Rows from block 2 of a small image diffusion model, named by matrix and row number. Rows with one number belong to one neuron. Each number is 128 + 32 x the weight over its row's rms, rounded and kept within 0 to 255. All counts start at 0.
Before each neuron's rows are labels from the 100 images, of 14976 (inputs lightly noised), where the neuron reaches its highest value: "strongest on" is what is common among them; "colour at peak" is the nearest of a few named colours to the mean colour under the peak. Only what is clearly more common there than usual is listed. The data: capsule endoscopy frames (Kvasir-Capsule). In brackets: how many of the 100.
# fc1: MLP up (model.blocks.2.mlp.fc1.weight, 576x192), inputs 64-127
# fc2: MLP down (model.blocks.2.mlp.fc2.weight, 192x576, transposed), outputs 64-127

strongest on: finding: ileocecal valve (28)
colour at peak: orange (41); pink (25)
fc1.268 [104 100 111  88 143  79 211 153 157 146 106 114 108 168 135 110 181 113 161  94 181 122 126 140 167 120  89 126 125  88 111 126 152 141 149 134 143 144 138 163 166 166 113 131  85 131 173  56 103 171 140 119 128 111 113 146 115 147 115 119 199  99  82 180]
fc2.268 [115 125  77 140 183  85 167 138 176  73 150 116 143 133  84 156 108  44 144  92  96 121  98 120 119 137 172 132 135 180 128 108 105 126 163  66 123 122 104 115  65 166 129 159 112  29 123 107  99 138  96 172 115 129 115 128 115  69 138 116 208 190  96 105]

strongest on: finding: reduced mucosal view (39)
colour at peak: grey (26)
fc1.93 [ 82  86 152 213  83  98  79 107 105 145 156 113  51 121 105  64 164 169 149 184  65  68  96  94 120 130 144 149 192 117 137 103 151 125 127 139 114 172 125 109 104 148 154 178 128 162  86  95 104 148 123  95 114 151 111 125 156 104 180 102 136 120 109 114]
fc2.93 [148  95 166  78 114 131 166 156 143 109  95  97  67 103 187 163 183 147 157 106 155 158 116 121 149 141 168 210 109  95 172 140 107 129 126 153 119  62 158 107 171 116  44 166  98 117 145 143 131  89  77 187 121 114 136 140 144 122 116 177 114  97 102 130]

strongest on: finding: blood fresh (74)
colour at peak: pink (47); orange (34)
fc1.410 [ 96 125 107 139 126 168  97 122  81 110 143  68 127 106 134 156 140 110 131 134 134 136 239 146 140  86  51 119 174 107 122 133 122 183 139  57  95 111  82 150  78 117 123  92 160 141 144  76 149 140 144  94 159  85 115 151 117 113 104 134  68 133 170 141]
fc2.410 [151 128  27 126 171  75 120 165 139  80 163  77 134 184  65  69 148 130 174  97 187 126 105 138 145 142 125 143  61  80 125 100 136 112 108  85 155 169 104 125 152  80 137 104 115  98 160 147 135 114 146 134 140 191 154 117 117 103  99 133  77 137 114 163]

strongest on: finding: foreign body (37)
colour at peak: grey (35); orange (34)
fc1.413 [134 124 101 143 197 160 174 104 132 162 109 148 101  99 137 126 149 136  89 158  77 119 109 108 161 207  81 119 122 138  67 169  70 131  88 111  89 129 117 122 116 119 173  92 107 139 106 133 138 145 184 119  98 112 155 122 145 126 169  99 143 167 145 105]
fc2.413 [136 105 123 119 189 148  60  67 130  84 107 147  81 143 167 131 104 204 156 109  69 118 131 136  78 161 108 152 123 118 146 105 117 116 127 106 138 119 144  82 154 100  51  97 195 123 158  80  91  81 112 167 158 159  66 130  67  96 113 169 110 157 167 117]

strongest on: finding: reduced mucosal view (26)
colour at peak: grey (51)
fc1.59 [136 142 157 162 145 111 108 148 112 130  95 131  86 169 209 131  75 191 146 154 102 106 157 118 120 125 165 136 183 151 120 112 126  98 120 132 121  98 163 146 145 122 146 168 131 146 110 119 129 141  32 141  48 120  90 120 149 140  78  97 145 128 128 158]
fc2.59 [134 112  90 192 108 142 196  59 136  87 134 162 154 198 146 120 116 103 141 192 132 113 129 169 137  29 134 102 160 105  78 122 183 130 117 120 103 160 160 131  93 132 101  32 151  98 117 230 142 149 113 109 120 115 113 107 138 137 125 142  87 155 137 107]

strongest on: finding: foreign body (53)
colour at peak: yellow (47)
fc1.179 [167 160 179  94 181 137 129 106 156  97 168 134 133 101 104 171 151  63 131 123 122 161  82 171 154 133  61 119 120 169 175 196 145 123  30  84 163 146 105 109 118 125 183 124 157  90 191 107 126 143 128 154 104 110  83 117 153 104 191 122  99 113 116 139]
fc2.179 [170 150 157 121 105 112  72 126 160 152 152 128 126 133 116  93  94 162  89  96  39 138 144 103 128 148 158 162 119 146 120 123 139  91  92  91 105 140 141 123 110 153  96 141 173 187 160 122  47 102  68 140 146 161 127 125 200 150 103 100 135 157 129 123]

strongest on: finding: ulcer (36)
colour at peak: grey (36)
fc1.472 [135 147  98  97 109  68 193 184 138 139 132 127  91 130 167 131  92 129 139 116 160 101 130 173 142 171 148  94 175 169 196 134 141 123 135 143  79  97 146 126  80 141 157 162  91 184 116 143 166 180 114 157 119 117 105 118 146 119 102 175 119 121 162  95]
fc2.472 [163 184 157  94 202 131 125  57 104 108 191 134 129 124 152 190  72 109 125  82 122 104 177 143 138 138  93 119 175 114 116 122 137  62  59 169 178 141  82 141 121 139 151  87  87 224  56  82 161  84 151  99  98 154 103 145 129  95 142  77 164 126 101 147]

strongest on: finding: ileocecal valve (67)
colour at peak: black (90)
fc1.48 [101 131 123 151 128  75 102 173  97 156 200 137 148 156 197 113 114  73 174 134 142 126 134 185 156 152  66 122  67 150 126  89 114 216 171 119 144 111 147 118 133  85 126 157  89 110 128 162 125 120 140 149 137 175 137 103 130 130 118 185 113 109 173 125]
fc2.48 [ 66 103  76 118 162  58 124 135 107 103 160  91 151  68 136 151 104  90  93 139  86 107 119 134 112 128 175 141 111  91 118 126 129 123 128 124 229 210 119 136 153 184 105 187 141 101 138 183 119 172 136 103 125 139 144  93 106 122  55 156 103 134  70 158]

strongest on: finding: pylorus (36)
colour at peak: grey (52)
fc1.124 [ 71 131 106 135 171 119  94 158 100 133  61 137 156 181 152 110 146 162  89 158  66 132 121 140 106 160  75  58 144  82 171 198 159 127  66 139 158  79 151 138 110 124 159 126  79 192 122 129 105 128 145 121 123 120 108 105 123  74 123 117 158 109 128 146]
fc2.124 [126 117 196 111  71 132 112 133  84 124 114 160 159  80  75 118 185 117 123 179  88 127 155 134 127 103  87 123 132 217 146 114 130 100 140 136 133  93  91 126 134  99 111 154  86  94 144 160 171 145 125 163  95 159  97 112 206 153 184  81  94 112 170 136]

strongest on: finding: foreign body (26)
colour at peak: yellow (37); pink (25)
fc1.425 [134  94 160  88 138 154 132 121 124  85 201 141 110 142 120 127 128 131 143 166  66  67 139 185 135 159 166 182 192 116 128  83 161 118  94 135 139  97  86 188 173  73 157 188 104  84  99 105 124 105 151 148 150 116 128  92 111 120 111 166  92 159 130  99]
fc2.425 [121 136  95  68 175 166 185  83  74 119 168 129 142 190 167 147  89 106 131 170 114 111 128 160 157 143 138 162 171 171  84 145 113 136 158 162 157 140 135  32 125  90 139 202  50 128  76 112 127 180 136 108  81 113 123  96  96 133 124 131 121 130  60 118]

strongest on: finding: foreign body (51)
colour at peak: white (33); yellow (30)
fc1.100 [119  87 191 134 123 143 103 142 175 144  87 102 114 163 174 143 172  60 124  88 133 149  99 165 166 120 150 127 147 141  41 143 108 122  66 118  61 136 106 159 110  96 131  62 130 189 109 116 144 125 127 158  54 122 133 129 115  97 113 142 171 160 114  91]
fc2.100 [139  99 153 128 158 134 153 149 129 125 143  67 100 129 174 130 119 181 150 116 138 139 162 132 142 162  85 168 130 120 142  77 158 106 211 115  86 158  44  81 192  81  99 179 119 167 106 117  88 137 147 160 116 126 126 136 109 193 163 100 196 196 133 174]

strongest on: finding: blood fresh (27)
colour at peak: orange (55); pink (30)
fc1.476 [102 131  92 112 119 127 126 113 167  83 116  90 138 149 102 116  99  90 195 134 139 110 125 153 127 125  80 145 137 169 123 112 104 158 149 126  88 107 144 100  74 133 154 177  43 177 114 146 176  97 127  91  53 129 149 100 101 148  80 152 123 144 176 151]
fc2.476 [126 114 170 137  66  59  57  87 163 127 151  59  91 163 114 138 118 123 196 121 169 113 139 116 103 114 197 155 113 116  98 134 134 131 162 136 133 107  93 137 103 203 110 168 133 102 121 110 165  81 162 107 122 162 133 126 114 161 136  67 134  62 119 118]

strongest on: finding: foreign body (47)
colour at peak: yellow (74)
fc1.324 [129 140 113  85 177  58 107 125 137 118 120 187  95 149 136 176 135 120 136 163 133 115 156 116 172 103 152 140 152 192 125 199 144 115  62 170  97 130 151 101 161 121 142  50 117 101 134 158  97 144  96 177 107  81 106 133 100  75 139 165 155 124 103 117]
fc2.324 [148 143 158 164 130 186  56 164 122 128  98 151 117  81 115 190 155  85  69 148  53 175 131 121  71 126 115 108 119  83 160 112 149 102 148 180 130 106 111 125 123 145  78 115  73 146  93 128 125 118 102 127 134 143 151 135 132 115 101 201 150 170 115 157]

strongest on: finding: reduced mucosal view (25)
colour at peak: orange (33)
fc1.143 [100  87 116 124 112  93 109 142  91 151 146 143 170 123 135 103 110 155 120 102 141 122 146 135 119 128 116  72 131  79 138   2 139 134  88 153 121 107 122 113 110 168 119  66  93 143 114 163 174 108 172 101 160 204 144 123  91  87 100 121 112 103 131  98]
fc2.143 [ 68 103 119 182 118 112 112 111  93 111  97 155 188 142 184 155 192 102 148 150  89  81  84 139 134 134 150 148 148 171 132  84 110  99 164 154  96 129 119 141 140 175  55  97 114 188  94 109 147  82 136 214 105 110 146 120  84 134 128 158 144 148 136 141]

strongest on: finding: foreign body (37)
colour at peak: yellow (70)
fc1.257 [115 143 106 102 190 130 100  82 191 156 114 135 125 156  71 123 155  96 138 133 123 109 133 132 151 102 140 125 150 141 115 195 119 118  88 112 114 146 106 111 149 120  71  85 109  87 179 161 157 141  86 164 121  92 136 125 142  46 120 164 102  90  94 179]
fc2.257 [135 125 108 142 107 101  63 182  94 179 102 169 138 149 147 132 157 106 119 108  56  88  89 149 116 147  35 126 164  65 144 175 142 136 117 134 121  92  53 135  87 117 107 128  88  91 135  94 135 107 175 137 169 145  79 135 115 178 128 162 156  79 146 153]

strongest on: finding: foreign body (27)
colour at peak: grey (48)
fc1.104 [138 142 130 123 182 113 149  76  91 120  93  30 157 141 148 123 138  91 124 148  94 166 145 124 110 165 149 166 133 180 113 169 105 104 101  89 163 164 129 119 151 130  85 112 102 111 134  86 112 170 127 125  51 123  86 127 140 110 169 156 107 105 139 157]
fc2.104 [134 130 133 130 164 124  68 178 122 126 118  63 142 132 140  75 100 140 117 161  97 182 127 122 147 139 154 108 109 132 112 101 134 119 138 153 136 154  91 125 141 120 126 114 170 100  71 121 129 103 119 122 143 177  42 111 140 149 125 105 212 112 153 141]

strongest on: finding: blood fresh (31)
colour at peak: pink (42); grey (37)
fc1.106 [102 105 179 114 166 105 156  95 106 136 181 143  98 180 160  98 158 178 109 152 176 120  96  72  96 111  83  85 221 182  70 241 118 131 166 144 101 109 116 169 150 129 139 140 129 123 137 164 105 140  90 115 114  94 129  78 158 137 138 116 145 136  89 147]
fc2.106 [ 99 126  82  97 110 103  63 132 121 196 114 154  87 135 155 151 158 171  91 139 108 126 110  70 153 158  94 194 137 241 165  49 118 150 127 104 123 102 128 171 104  72 120  84 144 165 156  89  95 177 147 119 121 145 185 114 165 104 116 159 105 125 142 143]

strongest on: finding: ileocecal valve (75)
colour at peak: black (93)
fc1.206 [173 143 163 173  73 135 179 116  70 154 118 134 175 140 127 158 154 146  88 108 123  92 164 193 129  97 151 160 109  64 160 143 151  96 178 131 104 195 138  89 135  97 138 157 138 161 110  81  70 149 166 146 108 179 140  91 139  85 126  94  88 160 146  59]
fc2.206 [107 154 189 129  81 144 178  92 164 178 175 158 118 134 147 128 138 151 108  91 119 105 131 111 139 139 149 101  97  89 111 170 116 108 127  88 187 140  76 112 110 107 133 205  99  74 106 121 146 107 109 161 119 125 121 126 115  92  87 117 118 145  85 127]

strongest on: finding: blood fresh (40)
colour at peak: black (38)
fc1.175 [113 104 110 146  97 156 150 139 112 126 110 133  77 156  91 111  72 133 150 125 167 137  82 131 176 135  89  76 198  91 185 161 161 161  99 107  58  86  88  80  77 153 149  91 149 125 177 123 190  88 145 127 143  92 111 109 124 141 105 143 106 168 125 108]
fc2.175 [148 124 149  97  97 111 139 159  98  90 106 146 133 135  80 199  87 156 125  49 117 156 119 140 113 169 117  97 104  74  67 109 115 138 164 101 175 153 163 147 102 124  84 132  77 149 111 134 105  73 175  51 140 155 109 145 103 105 123 169 192 108 156 130]

strongest on: finding: foreign body (28)
colour at peak: pink (62); white (33)
fc1.490 [121 131 176 107  99  58 114 125 127 116  96 101  95  99 139 167 107 139 132  40 134 115 121 133 109 163 112 162 169  60  89 147 142 156  94 167 112 102 132 124 121  92 149 108 170 128 116 168 116  98  98 166 123 133 154 144 123 169 105 151 112 141 157 120]
fc2.490 [136 164 173  66 110 103  85 104  85  92 109  88 110 129 105 130  98 160  91 152 125  84 106 119 117 145  78 167 120 120  83 140 119 126 191 117 135 129 131 128 120 168 128 109 121 183 171  63 180  99 136 171 130  85 159 135 128 130 130 125 141 129 138 115]

strongest on: finding: pylorus (35); finding: ulcer (33)
colour at peak: grey (54)
fc1.127 [165 131 142 147  96 133 122 161 133 154 151 104  82 119 130  90 139 140 124  60  98 125 118 107 121 110 119 131  70  68 100 107 124  89 123  97 192 125 104 113  86 112 177 129 127 129 121 122  94 150 192 142 117 164 109 129 203 109 131 138  67 125 140 171]
fc2.127 [153 117 111 112 110 108  84 107 153  70 142 118 110 115  98 123 166  61 129  64 133 125 178 144 150  81 121 116 176  88 114 102 154 104 112 118 175  90 122 136 147 131  91 123 118 126  64 119  80 126 137 141  78 117 127 111 178 104 155 125 139 121  97 132]

strongest on: finding: ileocecal valve (43)
colour at peak: black (88)
fc1.74 [137 116 168 151  87  33 137 127 119 132 152 176 112 153 165 174 103 136  71 129 148 111  97 124 161 121 103 160 115  28 124 121 119 136  93  78 136 108 194 140 121 130  94 183 133 120 168 108 130 137  92 122 120 121 168 143 121 170 121 174 156 114  84 123]
fc2.74 [128 107 103 101 124 147 102 194 167  30 204 128 115 109 122 126 182 153 163  99 120 168 126 110 125 178  50 152  94 102  63 146 117  75 129 181 101 117 153 108 124 130  95 154 122  92 110  65 173 144 114 170 165 109  95 113  91 106 121 166 132 130 177 114]

strongest on: finding: lymphangiectasia (30)
colour at peak: yellow (38); pink (26)
fc1.340 [134 142 156 174 142 129 147 124  87 101 152 139  79  89 121 123 153 123  97 166 139 144 143 194 135 169 130 179 110 152 158 138 104 111 139 176 167  95 139  83 143 139 122 190  96 165  98 110  39 142 138 118 107  71 150 153 125 128 171 147  98 134 125 152]
fc2.340 [110 136 143 143 140 104  52 158 130 133 192 111  87  81 118 158  86 116 159 116 131 143  89 142 102 183 182 130 135 147 125 123 144 138 128 119 144 154 104 154 160 156 141 112 157 170 120 103 159 145 108 149 120 135 103  99 119 120 145 145  90 115 144 116]

strongest on: finding: lymphangiectasia (33)
colour at peak: pink (55); grey (26)
fc1.516 [ 85 113 123 128 197 132 132  92 102 164 129 125  99 155 147 177 139 147 148 125 101 157 184 111 130 137 140 153 104 155 132 255 104 153 119 121 160 134 141 140 128  96 118 165 147 104  92 134 134 129 135 177 142 119 126 112 149 165 102 100  91 120  97 137]
fc2.516 [152 188 129  99 137 117  50 130  87  71  81 160 166 127 165 108 215 143 165 108 190 117 105 121 120  90 122 154 136 139 109  70 144 133  83 145 164 152  89 158 146 133 129 110 205 155  87 164  99  93 118 123 136 147 143 126  72 112 108 205 182 124  90 156]

strongest on: finding: ileocecal valve (39)
colour at peak: black (26)
fc1.35 [127 110 135 110 108 141 121 140 172 216  93 148  85 161 190 120 131 191  96  90 158  46 139 119  89 168 141 120  96 168  70  95 138 146 157  55  71 163 137  99 122 104 142 138 132  55  68 127  24 115 110 159 137 101 122 169 103 106 139 151 167 122 114 149]
fc2.35 [ 92 154 115 144 134 219 139 129 139 136  78 128 171 120 142 112 124 160 156  79  98 210 108 130  60 129 124 108 136 185  81 118  95  90 111 128 152 104  64 114  98 104 135 110 126 140 123 144  26  90 141  77 124 119 128 146  52 111 108  85 119 116  99  86]

strongest on: finding: ulcer (29)
colour at peak: orange (64)
fc1.10 [139 102 110  83 148 101 201 170 139 175  63 149 109 131 128 105 162 162 111 101 144  93 154 127  86 142 142 117 169  93 124 241 111 110 159 135 151 111 145 120 117 133 129 129 121 155 140 127 115  93  69 142 156 145 164 138  58 156 141 125 103 126  59 114]
fc2.10 [104 129  77 109 104 156 109 128 125 141 114 130 143 144 208  72 128 142 138 118  78  67 133 129 141 142 104 161 155  91 125 161 153 120 185 130  94 136  87 108 151 117 138 133 120 103 106  63 145  69 143 112 145 103 118 130  81 195 140 128 148 123 136 114]

strongest on: finding: ileocecal valve (83)
colour at peak: orange (50)
fc1.386 [145 193 147 173 138 124 104 165 141 127 147  85  91  99  99 139 165 154 127 127 103 135 130  73 131  75 146 149 144 122 174  90 123 139 130  21 123 132 128 126 114 147 167 230 130 130 120 104  78 163 184  45  82 126 145 140 116 163 123 120 137 126 120 168]
fc2.386 [130 105  95 105 127 148 123  89 128  82 125 176 126 147 204 141 153 113  75  92  88 128 182 137 118  72 119 156 186 162 133 120  76 141 116 168 194  82 187 197 141 146 119 162 163  75 128 100  62 115 134  81 179 117 142 126 122 141 107 191 125 157 145 101]

strongest on: finding: foreign body (25)
colour at peak: black (40); grey (29)
fc1.84 [135  78 139  84 131  30 142 136 164 163  63 136 155 173 163 175 140 109  46  98 112  92 104 155 131 138 145 145 131  42 113 143 111 112 143 118  75 125 148  68  97 133 160  79  95 146 130 157 142 127 142 128 112 128  97  72 120 100 139 123 130 107 135  86]
fc2.84 [ 75 101 197 173 106 102 135 129 106 108 130  94  76 190 118 182 158 164  99 136 120  46 112 101 154  82  99 162 211 152 150 147 136 117 171  92 109  95 101 142 114 157 133 121 132 157 119 160  96 158 115 128 135 111 122 156 130 169 135 151 186 116 135 113]